Weights of a small image deblurring model: norm groupnorm, batches of 512.
Rows from block 2, named by matrix and row number. Rows with one number belong to one channel. Each number is 200 + 20 x the weight over its row's rms, rounded and kept within 0 to 999. All counts start at 0.
# convs0: first 3x3 conv (model.mid.0.convs.0.weight, 192x192x3x3), inputs 18-26, a 3x3 kernel for each
# convs1: second 3x3 conv (model.mid.0.convs.1.weight, 192x192x3x3, transposed), outputs 18-26, a 3x3 kernel for each
convs0.124,188,208,201,191,231,174,179,182,198,186,219,209,231,244,147,174,219,192,163,194,212,159,191,191,215,212,196,214,224,214,200,202,168,195,183,207,196,207,201,183,183,214,216,202,176,183,188,210,230,218,182,218,211,199,221,173,203,222,199,197,209,207,173,199,182,217,197,197,224,214,201,201,192,229,202,196,226,205,191,223,216
convs1.124,204,192,212,218,194,213,210,166,207,212,184,198,198,210,229,231,206,202,201,208,223,215,222,206,213,207,210,191,199,172,165,198,196,191,213,188,176,214,205,182,185,186,231,201,218,199,172,188,205,178,197,234,227,207,178,197,205,221,201,216,211,196,213,216,221,200,211,182,215,186,231,205,204,192,211,205,212,211,196,183,213
convs0.125,194,161,199,264,233,205,226,195,215,195,168,211,188,215,190,205,149,209,198,189,195,197,187,218,199,189,192,177,232,192,199,244,194,182,189,162,203,205,214,180,227,206,192,167,214,207,210,204,192,196,207,230,242,233,172,182,211,218,222,185,227,211,223,196,150,188,214,250,201,196,231,194,205,187,193,202,224,197,188,159,192
convs1.125,208,211,213,191,209,221,202,198,211,199,239,203,210,199,190,186,162,177,207,185,188,208,238,201,173,119,203,194,199,211,216,210,189,216,205,231,212,165,172,210,187,204,200,176,186,200,233,208,179,154,215,223,217,207,186,214,224,197,187,167,208,200,185,223,283,190,180,182,187,216,108,215,185,209,213,203,193,178,180,209,223
convs0.126,195,217,222,221,214,205,203,190,178,198,208,199,151,189,212,196,197,197,197,202,196,215,200,197,214,202,177,209,179,180,205,220,184,205,211,194,198,204,207,209,178,209,204,198,216,205,195,196,199,186,203,201,199,197,209,221,211,224,217,235,211,173,170,178,215,185,170,195,213,156,185,205,214,219,242,217,233,188,220,219,203
convs1.126,204,218,206,189,185,205,193,210,200,166,226,192,178,187,199,210,180,206,219,213,210,216,211,184,221,220,188,206,187,204,217,200,201,206,212,189,188,204,202,147,212,153,200,208,183,206,197,186,200,184,207,177,177,198,203,212,215,185,189,221,196,196,203,188,219,210,201,223,213,186,199,196,188,190,200,165,217,202,193,199,208
convs0.127,194,188,205,194,181,195,192,196,212,202,201,200,206,215,214,199,194,195,186,189,189,86,116,77,201,201,189,187,183,191,217,203,189,216,186,214,207,199,212,202,210,211,203,192,203,188,189,186,202,200,194,247,236,260,195,195,193,207,202,196,214,215,186,194,198,191,207,203,211,210,205,211,170,199,192,208,186,181,203,198,189
convs1.127,184,185,194,150,153,141,187,192,189,170,176,172,153,144,151,188,173,168,194,189,189,248,251,239,196,197,196,214,221,211,216,216,206,217,213,214,191,182,164,163,188,192,140,174,154,229,235,220,156,154,181,175,168,177,211,204,200,203,201,193,196,204,196,187,188,186,175,203,202,199,204,207,212,201,211,192,202,203,193,200,211
convs0.128,191,184,192,199,205,198,204,216,191,190,188,207,214,213,219,194,170,214,198,201,185,214,184,171,184,204,174,193,219,186,174,176,198,184,193,160,200,199,193,217,175,194,191,214,194,191,183,191,189,203,185,181,197,181,222,211,196,178,258,226,169,162,220,200,198,198,186,202,200,203,219,204,197,195,226,190,175,216,217,229,213
convs1.128,196,162,186,190,197,166,200,184,202,221,241,220,191,185,181,216,235,197,217,218,197,210,198,215,207,215,213,213,204,210,232,205,183,193,225,206,218,229,208,278,237,235,188,219,209,196,214,206,186,206,205,194,210,186,216,193,170,218,187,161,203,227,211,205,202,194,203,203,210,210,241,214,190,212,215,242,202,191,213,221,203
convs0.129,176,159,168,184,154,170,199,202,224,173,112,179,193,184,221,181,216,190,207,207,208,207,245,229,206,197,215,179,159,207,164,209,188,192,208,184,217,161,192,179,232,220,205,216,210,202,183,212,201,159,180,198,195,175,233,202,185,209,219,197,231,186,205,177,190,158,188,221,211,187,220,205,209,199,194,205,206,188,190,185,192
convs1.129,238,209,220,191,217,169,197,211,184,193,214,210,206,214,206,183,222,187,200,187,208,215,172,212,182,173,198,168,181,178,205,209,175,199,187,215,195,170,182,194,201,213,192,232,186,212,177,221,173,206,183,200,169,191,182,175,215,183,210,170,181,189,199,178,30,178,187,200,181,208,186,189,218,221,194,205,203,210,202,199,208
convs0.130,235,185,200,174,201,193,211,214,184,213,194,206,202,168,198,201,160,167,212,212,208,190,212,231,223,262,211,196,183,201,218,172,172,195,218,183,215,212,220,260,165,226,200,204,200,211,185,199,199,184,208,199,186,189,200,221,214,188,191,176,206,208,203,192,233,170,193,202,192,222,173,216,214,219,208,202,202,190,206,183,203
convs1.130,235,294,195,200,260,225,197,240,171,173,226,182,197,247,189,175,178,178,192,180,181,165,220,232,198,217,167,211,195,183,221,203,230,180,211,190,211,215,190,198,241,192,196,173,204,206,241,186,193,164,202,209,221,182,220,205,214,223,231,235,181,243,214,189,208,191,201,220,214,216,233,210,215,213,219,167,220,195,202,212,204
convs0.131,195,208,206,197,196,177,206,216,203,202,187,202,229,184,160,184,177,195,210,199,204,194,196,192,203,196,196,208,178,188,225,223,210,194,207,208,205,175,177,183,225,211,205,196,182,191,177,164,217,183,195,204,189,227,206,204,196,208,231,210,226,211,191,200,192,176,204,199,214,209,199,201,195,191,205,205,212,213,194,212,204
convs1.131,199,198,220,198,191,179,202,173,217,205,197,204,217,229,191,219,215,242,216,237,180,195,225,237,189,164,212,215,185,193,183,207,204,186,173,215,253,216,204,216,211,180,202,208,218,199,198,183,235,206,194,231,226,194,201,206,188,199,190,189,164,198,204,230,183,185,214,219,217,201,181,158,191,214,207,220,216,192,205,183,217
convs0.132,254,243,200,221,234,204,185,192,212,207,146,187,192,204,186,201,241,218,202,178,209,199,174,204,192,196,207,179,211,194,226,265,191,124,153,203,191,163,182,198,198,200,220,214,226,207,264,205,181,156,173,189,205,196,185,208,218,211,199,193,195,182,164,195,127,183,210,177,216,187,211,211,227,204,170,181,228,188,187,186,195
convs1.132,196,136,156,208,140,171,196,193,191,194,214,208,204,210,201,193,185,210,198,269,206,206,202,211,217,211,185,223,214,224,216,207,210,209,211,220,174,212,195,204,220,192,180,206,207,180,210,194,182,138,177,201,212,193,211,182,189,220,222,209,217,194,190,201,307,201,186,238,185,235,241,197,191,191,190,206,213,198,202,194,225
convs0.133,209,181,220,180,225,211,192,179,213,200,231,199,193,212,241,201,186,189,208,201,171,202,202,214,182,198,198,186,180,196,222,187,185,198,199,213,206,182,208,189,172,197,177,151,191,189,199,215,199,189,189,193,191,204,192,219,174,192,189,188,205,184,214,183,194,189,236,224,213,218,207,230,188,198,191,201,210,177,205,186,207
convs1.133,182,202,185,212,172,204,214,239,214,224,197,218,215,268,227,182,197,219,208,219,202,204,211,199,245,207,221,180,206,206,166,187,178,188,219,173,209,205,208,210,194,210,225,209,219,219,213,217,212,219,205,182,175,190,211,238,188,197,229,204,214,204,214,198,173,208,220,160,186,197,141,196,194,178,211,212,182,220,209,228,196
convs0.134,173,255,174,184,241,183,178,194,185,194,240,192,219,182,119,199,184,181,217,209,218,195,216,206,191,202,212,212,134,197,187,203,138,208,211,231,226,196,169,215,180,210,202,244,194,200,197,207,232,204,207,200,207,193,213,184,191,203,188,179,195,203,190,210,234,193,207,220,241,202,191,187,188,231,167,207,202,174,207,182,188
convs1.134,207,235,212,233,189,209,190,248,202,198,183,194,185,182,219,193,187,195,194,198,205,191,194,213,260,267,225,214,200,211,250,177,187,209,196,212,194,215,200,206,227,208,236,196,213,166,213,208,250,235,228,200,188,194,200,200,203,215,192,224,181,217,201,176,190,191,170,193,224,166,139,172,193,179,183,203,190,202,182,209,179
convs0.135,202,248,164,213,176,205,221,194,203,214,200,202,202,185,186,175,223,188,198,199,225,178,133,102,177,183,202,216,192,143,206,190,210,191,207,234,208,171,216,189,242,220,193,213,180,211,211,220,157,140,158,150,102,131,186,186,210,197,207,198,174,194,212,193,184,187,196,198,210,223,211,210,201,225,195,229,197,184,204,206,178
convs1.135,196,207,198,211,241,204,203,170,203,248,242,222,258,229,232,192,231,209,227,219,206,272,214,223,226,256,209,180,220,180,199,191,174,168,194,189,198,211,218,227,219,225,266,217,215,230,196,229,195,187,204,205,268,229,181,193,212,180,181,201,211,191,217,204,206,206,223,203,227,198,190,207,195,184,193,225,160,167,188,183,184
convs0.136,219,184,198,219,197,201,189,177,184,204,230,209,191,172,189,199,158,227,216,232,208,208,219,207,193,197,210,199,180,173,214,160,161,194,230,196,194,247,197,193,214,232,219,135,214,200,215,219,202,191,193,186,195,217,195,217,200,204,178,187,212,233,195,185,189,193,200,210,201,202,203,215,202,204,179,206,209,150,215,233,173
convs1.136,232,232,185,220,268,199,229,185,196,179,224,174,235,236,195,223,210,168,198,138,195,219,238,229,185,250,215,191,218,193,184,217,206,188,185,200,251,213,205,206,208,169,196,185,198,205,171,223,193,184,207,191,217,213,199,227,213,211,212,183,189,166,173,233,146,199,188,226,227,196,258,192,206,213,190,205,239,224,216,203,224
convs0.137,232,208,225,196,200,188,227,198,209,176,237,218,167,201,246,183,165,205,185,178,173,195,199,166,197,202,200,185,194,217,213,185,192,195,181,162,187,239,185,186,197,210,207,189,165,175,159,159,197,181,158,189,210,187,207,195,212,193,223,232,180,193,207,210,226,207,197,234,218,197,210,207,226,231,158,170,216,232,201,174,187
convs1.137,211,223,189,225,233,180,174,210,183,205,178,189,202,192,173,192,180,222,201,188,221,219,218,206,237,222,209,168,189,189,200,193,187,194,198,201,208,203,208,201,223,202,195,169,212,189,199,179,211,205,196,212,199,196,197,187,162,216,174,206,213,204,195,194,202,202,206,192,232,202,173,188,203,210,219,199,200,205,205,183,201
convs0.138,218,213,210,212,203,206,206,178,200,214,184,220,237,168,186,199,228,197,166,186,221,195,185,152,208,234,223,171,214,178,199,230,203,215,204,215,194,222,192,187,184,179,203,198,190,181,209,198,209,200,137,195,209,217,180,192,207,211,244,211,203,216,216,204,195,215,206,191,191,196,190,196,178,175,211,220,247,212,194,199,191
convs1.138,234,199,217,187,186,214,179,232,206,253,167,198,199,211,191,202,197,169,233,217,192,230,215,222,217,214,226,189,188,191,198,170,186,184,176,216,188,226,238,224,205,250,221,194,216,187,166,176,223,180,174,213,168,190,209,243,228,217,220,220,202,192,196,201,279,216,224,224,182,214,206,184,229,199,192,195,193,223,204,200,198
convs0.139,200,186,196,218,208,205,214,172,198,203,181,194,203,221,234,203,211,203,215,191,210,218,199,161,225,203,197,203,177,228,215,187,226,196,212,199,216,176,198,235,215,166,199,202,178,208,226,207,217,178,207,202,226,230,220,188,168,221,186,198,188,131,175,199,193,213,181,201,192,194,208,221,232,199,182,188,175,199,185,221,205
convs1.139,200,199,167,204,211,206,219,240,203,170,190,213,174,208,175,149,253,241,164,207,181,235,210,217,191,191,205,194,161,199,201,214,202,161,192,194,191,202,187,227,207,206,236,236,167,199,201,241,192,190,196,215,203,208,212,212,192,199,200,177,199,199,210,190,207,176,209,223,207,179,218,222,232,212,186,203,218,180,197,189,184
convs0.140,190,198,201,213,186,191,196,194,186,190,198,203,209,200,214,203,205,200,196,203,208,191,202,208,209,209,203,197,203,186,207,182,164,217,207,187,215,187,201,188,182,209,216,195,205,200,195,206,198,204,198,202,200,202,203,215,191,183,186,210,163,218,188,213,203,207,202,187,194,206,188,192,219,184,222,211,215,212,205,184,198
convs1.140,206,198,214,194,194,195,196,201,191,220,207,166,186,195,194,210,185,187,196,193,187,192,205,204,209,211,195,223,208,230,233,204,207,212,205,212,181,193,209,173,185,183,187,193,217,198,196,208,202,188,194,201,211,196,204,205,200,196,195,218,211,202,206,198,220,220,190,220,200,209,218,200,211,211,193,208,208,186,197,202,214
convs0.141,195,197,193,196,199,203,208,170,206,213,198,215,202,149,202,198,195,226,206,221,205,169,171,182,217,220,174,222,167,174,211,196,164,197,236,199,199,165,218,178,202,212,201,243,207,191,190,188,186,187,155,214,167,194,177,183,172,179,203,191,203,238,202,189,206,206,220,186,215,199,235,194,194,202,188,202,204,197,204,182,210
convs1.141,209,166,150,189,218,183,199,210,189,211,211,170,163,220,177,204,233,187,181,205,178,230,219,224,217,252,209,203,208,209,205,184,197,198,208,226,191,177,205,200,201,226,220,238,218,204,229,227,191,211,193,216,234,225,183,208,219,194,186,219,184,188,200,228,157,215,185,181,200,191,228,175,208,180,196,206,204,207,211,215,202
convs0.142,209,171,200,206,184,212,185,183,213,214,231,199,193,196,242,196,235,239,179,205,216,157,177,197,215,200,177,196,194,163,187,196,215,207,182,175,200,222,229,224,243,188,193,210,225,217,205,219,183,171,223,255,210,196,189,213,201,172,230,230,210,209,189,202,180,196,204,209,195,192,223,207,195,193,182,169,164,189,157,206,212
convs1.142,180,171,188,180,244,201,206,189,204,186,194,193,178,232,166,219,147,195,215,231,202,240,231,178,228,211,205,204,194,230,219,197,208,203,214,220,170,173,202,185,212,235,189,179,193,179,192,186,184,220,206,227,239,231,192,199,218,194,196,204,202,210,205,215,163,213,206,190,221,207,240,219,225,208,207,217,223,197,212,200,204
convs0.143,187,209,211,184,189,242,183,177,193,200,188,205,218,208,208,216,167,206,197,222,213,205,208,223,211,202,184,192,190,221,204,226,207,196,246,205,209,189,223,193,213,215,189,224,209,204,197,185,208,217,211,244,198,216,209,193,181,221,202,191,194,209,203,206,213,220,188,198,226,203,204,205,207,213,203,227,222,220,183,226,231
convs1.143,227,217,183,211,225,205,224,204,175,219,239,181,161,209,191,226,178,217,198,191,178,195,184,233,192,198,188,182,209,215,230,193,186,210,218,217,213,192,224,159,230,190,202,229,206,181,184,177,233,201,215,179,191,191,187,215,223,187,204,217,156,205,210,172,163,193,182,184,188,193,177,173,218,181,195,197,187,207,202,182,188
convs0.144,189,202,175,219,209,153,207,221,155,205,212,222,250,230,253,210,198,205,195,206,222,189,192,207,202,195,206,210,220,184,219,181,209,212,197,200,223,185,191,194,186,216,179,205,194,201,236,214,212,199,181,220,209,199,209,193,201,214,196,194,190,217,176,195,230,197,198,201,225,223,230,207,206,210,204,179,201,222,192,208,213
convs1.144,186,166,173,172,150,186,180,198,203,214,193,191,214,231,248,192,208,224,189,255,206,187,176,214,197,201,219,188,198,203,184,203,186,205,207,208,193,214,183,188,197,191,179,204,172,174,158,179,167,177,184,196,199,183,234,226,217,230,203,210,215,216,216,192,205,190,175,197,218,214,191,208,207,230,221,198,164,200,209,199,198
convs0.145,182,191,205,181,239,208,187,194,202,192,252,201,178,154,205,180,180,201,195,211,217,186,185,192,211,174,206,201,212,201,202,224,175,225,262,169,212,232,193,208,187,194,186,232,223,184,178,193,179,203,199,180,170,180,205,238,196,205,186,211,222,206,214,195,260,206,204,170,213,177,191,225,188,216,227,220,174,191,195,219,203
convs1.145,218,121,248,194,177,196,208,195,202,186,175,207,214,257,231,225,189,206,177,184,203,208,181,207,183,231,155,178,208,188,215,245,228,194,197,180,222,163,222,220,231,222,228,205,219,216,204,242,177,169,181,215,237,211,209,196,191,204,182,158,203,192,196,191,124,223,175,184,216,183,203,185,206,206,187,199,204,188,190,189,206
convs0.146,198,155,205,205,221,201,176,244,163,235,207,165,190,205,221,217,199,198,198,196,192,212,175,192,152,173,162,194,194,200,195,213,210,199,220,209,171,167,232,193,218,239,201,234,232,180,216,199,217,201,211,168,170,161,209,197,205,217,207,206,196,215,205,210,193,192,210,177,210,199,205,173,214,197,210,209,200,198,191,196,205
convs1.146,193,184,181,215,193,192,246,217,206,191,230,210,211,166,165,218,210,173,216,217,176,220,220,224,209,200,220,196,192,185,215,212,204,211,201,181,186,197,207,187,191,181,162,182,216,197,170,237,195,201,186,211,185,208,206,228,203,189,204,199,180,182,199,221,236,185,212,211,221,192,203,204,179,208,216,210,237,214,219,213,214
convs0.147,203,210,193,188,194,207,197,204,204,207,213,205,190,190,228,236,203,198,198,201,178,202,187,168,207,187,177,187,159,201,144,238,249,189,218,179,240,188,194,210,141,262,179,189,221,211,207,198,186,197,176,209,208,213,182,222,184,191,199,170,190,202,206,225,208,184,192,183,204,203,195,188,195,208,190,182,212,230,220,213,199
convs1.147,215,201,161,235,193,215,208,198,188,215,219,166,209,199,205,207,185,170,205,188,186,206,219,222,212,194,222,210,194,214,153,179,203,204,216,190,170,203,212,185,239,167,193,204,158,185,187,214,191,158,203,193,188,232,206,201,210,204,220,210,209,201,201,228,206,189,189,229,242,237,202,179,220,208,200,191,185,210,204,197,207
convs0.148,212,241,201,231,214,181,193,231,171,213,189,191,229,184,196,177,246,187,230,178,163,200,205,241,191,191,195,177,190,199,185,231,195,216,179,234,207,200,210,211,197,240,224,245,195,214,170,167,228,198,239,201,203,192,209,226,211,205,206,199,199,202,196,185,200,194,188,179,185,192,195,224,167,169,178,213,187,216,219,215,193
convs1.148,222,105,214,230,187,195,195,209,190,239,183,212,204,199,173,194,195,201,192,187,193,183,196,209,189,218,176,194,197,203,198,206,182,190,230,159,202,169,185,216,202,191,183,192,192,170,177,146,210,194,191,213,213,176,197,171,189,214,192,210,200,199,171,224,268,204,204,192,186,200,196,229,176,191,181,187,215,216,201,197,203
convs0.149,200,206,184,200,200,195,195,222,208,199,162,216,215,209,192,208,198,171,210,192,196,151,150,211,161,176,171,223,187,176,198,209,189,207,185,175,206,190,209,209,216,204,214,208,236,190,198,216,159,185,237,163,150,159,196,194,201,183,207,223,198,199,204,186,193,195,233,231,207,225,199,214,174,180,197,205,185,154,207,211,164
convs1.149,168,209,187,178,207,209,195,200,217,228,218,208,238,206,217,191,189,201,203,233,208,218,202,198,177,178,196,231,232,181,187,220,183,197,218,175,172,222,198,184,200,170,214,231,212,185,203,216,210,212,222,179,186,222,210,215,199,198,216,222,205,183,199,187,225,208,177,194,194,190,196,197,213,201,198,203,191,212,220,204,209
convs0.150,191,237,188,204,286,196,195,182,202,210,235,230,198,180,161,212,209,211,182,187,223,203,202,190,215,193,199,200,147,198,212,194,195,183,206,211,185,191,174,199,184,178,209,193,229,211,180,185,196,226,217,202,175,182,184,219,208,183,209,183,212,179,192,204,237,225,203,200,161,196,217,204,208,193,178,189,245,197,221,204,196
convs1.150,212,118,216,210,196,208,204,204,197,209,206,207,226,175,180,219,198,190,221,197,231,196,225,198,214,223,220,193,209,197,191,197,190,221,216,185,206,223,208,197,208,211,187,244,216,182,255,187,207,158,177,217,157,196,220,204,215,203,183,209,183,187,229,200,201,194,262,206,207,206,242,194,208,201,198,194,178,189,205,194,174
convs0.151,209,204,190,204,141,204,203,193,213,225,190,184,207,197,217,207,210,183,201,159,181,214,167,190,190,190,208,192,202,206,197,206,218,216,223,219,204,208,197,143,191,186,223,199,171,200,162,218,188,189,207,244,193,211,196,201,207,210,182,224,184,171,181,208,180,186,193,192,224,176,183,187,203,208,188,191,189,192,199,205,218
convs1.151,188,225,208,196,236,188,207,219,203,220,206,179,211,209,242,229,214,181,234,201,185,209,224,206,187,248,183,193,188,201,192,169,196,212,204,172,230,193,220,185,190,224,199,192,192,202,207,149,201,148,220,162,205,198,176,195,190,190,194,183,183,194,208,211,227,217,192,222,192,195,238,208,207,209,201,212,186,177,219,193,211
convs0.152,225,239,226,193,183,219,202,224,213,189,183,183,184,194,192,188,204,203,206,202,191,232,213,216,185,173,189,179,207,229,229,288,138,218,210,210,204,192,192,193,222,229,178,218,214,205,228,192,250,228,208,171,177,195,174,155,183,198,195,172,203,205,203,206,176,223,182,190,226,207,213,209,205,202,210,234,220,181,180,168,204
convs1.152,181,191,180,191,217,187,181,233,219,207,237,228,178,209,220,215,188,174,219,238,216,173,203,211,203,157,193,186,189,199,192,199,201,213,201,221,215,190,182,202,202,211,242,201,214,206,211,219,214,194,188,180,165,180,221,245,191,207,206,164,206,198,201,230,282,217,180,154,179,185,133,169,228,213,199,210,178,179,210,187,206
convs0.153,213,208,194,188,181,202,221,235,220,205,246,202,189,186,200,204,198,206,203,335,263,237,201,171,161,183,157,207,202,202,198,188,203,212,175,216,218,215,182,205,191,202,161,215,198,190,207,197,224,214,206,170,164,157,202,194,183,190,175,197,200,227,200,196,257,181,200,182,213,220,238,195,180,231,204,224,210,207,188,229,216
convs1.153,182,142,229,176,137,219,217,249,216,188,231,217,197,201,206,209,187,194,221,258,255,215,227,198,194,105,218,205,172,185,199,173,188,193,219,225,193,209,204,215,231,199,222,216,176,169,105,151,207,255,216,206,267,206,199,185,198,227,190,199,197,183,186,188,197,198,188,231,208,198,221,201,211,198,210,204,197,203,205,219,193
convs0.154,205,182,193,210,164,182,197,166,195,192,199,202,187,199,197,174,204,187,184,206,218,222,196,189,174,171,206,195,178,211,230,209,159,237,231,174,196,224,226,158,215,216,193,195,189,208,207,231,217,173,148,175,182,211,225,206,183,219,161,169,206,208,196,207,195,184,183,195,197,187,185,199,216,197,165,251,241,198,194,223,223
convs1.154,216,253,234,202,234,188,193,203,186,221,215,251,235,187,232,180,184,221,236,227,178,198,191,191,184,199,173,162,212,191,195,200,191,192,221,177,206,175,199,221,186,252,153,187,201,204,214,209,197,221,186,200,234,203,215,175,194,199,225,194,197,194,168,171,162,208,202,217,208,221,232,203,186,200,191,191,194,176,217,195,223
convs0.155,190,182,212,192,263,203,203,190,202,193,186,190,197,191,235,196,271,172,171,188,183,213,210,131,223,234,243,208,219,228,229,212,177,185,239,185,210,151,211,180,216,212,214,172,209,176,193,175,189,168,129,201,215,210,222,223,217,182,204,212,187,193,242,200,211,197,181,195,209,215,218,222,196,203,212,209,151,190,205,214,232
convs1.155,182,171,198,207,170,203,183,166,204,212,180,175,222,179,232,258,199,215,182,185,207,186,185,243,220,190,201,208,189,198,205,211,196,209,219,187,244,214,212,223,184,221,200,250,241,222,217,211,217,221,197,194,204,200,197,224,208,202,197,212,187,180,204,197,206,192,216,168,185,217,225,217,207,177,201,223,202,189,202,214,182
convs0.156,207,220,196,211,152,212,196,113,232,211,161,187,215,207,213,212,247,179,205,194,202,173,183,172,213,182,209,194,195,178,213,186,215,219,192,191,196,183,218,211,212,231,199,220,172,207,191,202,218,201,206,201,195,189,222,221,219,227,189,248,193,168,179,198,232,203,209,192,188,211,197,208,196,201,251,217,222,241,204,201,224
convs1.156,212,181,181,200,171,200,199,220,194,206,167,193,176,197,186,231,228,213,173,140,158,230,198,238,187,185,191,204,195,189,188,209,201,193,172,184,208,216,180,207,173,213,194,216,214,192,261,233,214,189,195,191,165,190,214,222,212,194,199,186,193,230,213,179,160,196,177,163,213,190,170,194,202,205,203,240,212,179,181,225,228
convs0.157,190,195,184,179,196,191,213,196,207,186,167,196,222,209,194,186,196,177,169,185,191,194,242,231,213,214,181,222,234,170,211,235,192,198,184,215,214,202,208,188,171,255,221,208,213,181,191,202,252,243,268,216,234,206,209,208,244,211,177,203,217,202,229,201,202,199,211,232,196,201,198,204,212,188,213,210,204,192,200,217,172
convs1.157,200,224,223,233,192,216,212,212,210,171,182,195,196,189,259,209,225,201,199,187,199,190,164,184,197,173,178,201,214,202,209,220,230,216,211,186,171,192,166,184,199,176,172,191,164,218,238,197,227,235,252,189,172,216,176,180,174,203,205,200,191,215,217,174,203,206,169,163,191,196,145,207,232,193,214,202,205,188,200,198,206
convs0.158,205,178,217,203,194,197,202,201,183,199,212,197,165,157,130,191,200,208,200,201,197,194,213,217,197,204,183,213,177,198,202,196,192,189,199,181,211,177,185,230,223,249,213,200,185,188,194,189,203,199,195,203,185,193,217,205,193,216,210,247,203,192,167,196,210,178,219,176,216,204,212,170,210,188,202,184,210,164,191,183,180
convs1.158,193,195,191,216,191,193,191,204,198,198,194,186,214,252,273,200,161,192,208,191,211,206,206,198,200,186,220,214,200,192,192,233,205,221,203,182,210,189,187,142,190,164,231,183,211,193,200,202,199,215,196,202,194,198,205,192,188,179,201,211,205,186,200,203,187,222,216,205,188,201,229,197,187,200,203,200,192,193,205,206,193
convs0.159,191,213,197,217,154,191,207,198,184,193,229,190,232,162,182,172,196,200,198,171,195,210,191,188,226,181,200,206,219,195,187,209,210,217,186,199,194,185,171,136,202,206,180,188,238,181,146,215,164,207,225,210,204,212,196,205,197,203,192,205,207,190,199,182,180,220,229,215,211,208,199,203,199,214,187,210,184,208,203,192,199
convs1.159,213,233,178,225,245,177,217,175,214,224,186,212,199,207,191,215,195,180,190,208,198,249,198,223,203,226,192,191,194,173,219,182,205,195,217,203,179,198,215,228,218,211,203,206,200,207,214,206,192,195,196,191,233,179,191,194,208,194,206,204,165,214,187,217,174,230,205,201,191,214,228,212,184,209,206,194,200,225,199,219,213
convs0.160,232,209,200,195,160,211,179,126,207,191,185,190,166,204,204,176,169,190,162,185,181,204,216,198,178,180,194,198,209,223,205,256,197,193,194,218,164,149,176,177,164,192,196,194,188,210,170,188,195,213,203,186,191,212,170,201,205,226,187,195,215,202,198,194,209,197,183,200,211,192,205,214,207,194,184,228,189,180,234,210,204
convs1.160,215,190,185,188,209,213,201,173,184,197,206,205,231,229,187,195,246,177,229,174,193,225,221,192,192,237,177,219,205,195,220,231,185,243,238,193,195,150,192,197,181,216,188,192,180,179,214,210,204,204,200,203,216,205,189,186,188,198,191,154,187,200,182,190,196,194,213,166,199,208,166,207,202,176,175,181,167,196,187,191,164
convs0.161,220,174,210,164,161,192,210,243,192,202,190,218,208,156,226,187,226,179,215,190,192,208,178,226,169,206,188,214,231,226,232,179,208,192,185,186,215,217,239,216,199,185,196,182,193,192,196,177,237,266,235,201,207,190,210,211,221,172,221,214,200,202,173,191,206,189,193,135,210,199,218,168,183,188,174,185,187,166,218,238,202
convs1.161,211,209,209,218,223,216,201,155,208,207,187,192,187,240,251,210,204,186,208,212,214,121,216,131,213,244,233,204,177,194,181,201,227,194,232,213,227,215,211,222,219,199,194,201,211,247,119,169,243,194,280,197,238,203,212,200,219,176,165,189,173,209,192,179,185,207,214,221,196,199,234,215,230,220,198,188,176,217,191,161,183
convs0.162,203,193,209,190,199,191,182,225,180,183,191,243,195,213,225,200,197,195,211,193,181,182,178,182,196,193,196,188,208,191,188,192,172,202,192,181,196,173,223,234,199,204,198,212,176,195,191,199,216,199,165,202,206,211,193,165,225,186,172,221,188,207,199,201,218,206,178,219,226,186,219,221,215,175,197,227,224,186,202,207,179
convs1.162,224,177,207,202,176,210,197,224,211,240,221,196,206,211,214,221,249,198,206,209,190,210,218,186,208,200,184,193,190,224,182,215,211,210,180,204,229,236,206,235,238,216,264,267,235,197,208,214,200,204,194,200,200,198,185,189,204,212,206,207,201,214,201,207,202,228,191,207,227,215,215,201,211,195,187,176,178,179,208,195,154
convs0.163,249,248,203,227,192,202,236,192,224,190,299,220,177,209,195,169,140,192,218,230,215,174,203,187,217,214,212,186,223,190,193,197,182,208,239,188,156,244,221,165,187,207,181,202,210,200,196,194,216,208,202,208,187,195,208,237,201,195,179,176,186,166,185,196,253,175,182,301,197,207,193,195,204,200,170,207,152,180,184,197,182
convs1.163,192,222,255,211,229,200,196,180,197,188,176,174,175,196,201,213,273,219,185,165,206,195,172,168,216,233,213,183,176,197,199,182,199,205,193,194,175,218,191,197,176,212,198,194,194,211,179,233,211,281,222,208,177,185,183,192,180,184,164,192,205,203,209,195,129,186,213,158,196,185,225,184,216,185,198,182,192,166,200,208,192
convs0.164,188,211,182,180,160,183,169,184,176,195,207,215,211,196,217,213,247,214,208,218,201,212,236,239,233,211,220,210,186,182,184,185,195,201,188,218,205,230,182,203,211,218,187,230,185,214,203,204,212,196,209,252,242,237,194,205,174,204,175,165,190,217,176,224,202,188,204,196,201,214,182,192,208,185,183,185,148,212,223,199,227
convs1.164,204,182,226,197,231,222,203,287,199,217,227,218,202,222,189,193,177,221,192,200,197,170,222,210,202,221,186,195,178,205,204,212,220,207,206,200,204,199,190,170,178,175,205,159,198,208,239,169,237,240,216,175,219,233,222,198,204,199,214,211,191,212,195,225,235,210,201,225,209,185,176,207,204,212,204,221,212,201,193,222,209
convs0.165,215,212,207,169,188,216,230,209,200,211,223,210,198,206,181,206,182,209,207,192,181,180,210,193,198,175,180,180,229,197,203,239,197,207,254,220,184,211,204,212,194,192,211,192,201,194,193,191,187,191,188,183,255,183,227,236,203,200,235,222,209,166,192,185,211,187,214,226,197,228,148,217,203,203,201,213,216,190,198,201,173
convs1.165,205,165,177,202,171,211,196,155,237,211,155,185,184,197,220,190,169,175,209,204,169,168,177,179,209,218,210,205,213,191,183,188,221,194,182,214,174,183,178,215,198,223,206,225,183,212,149,239,206,222,209,189,169,190,206,213,198,218,200,197,176,187,185,168,139,190,227,195,202,202,153,191,185,194,211,182,206,207,205,218,200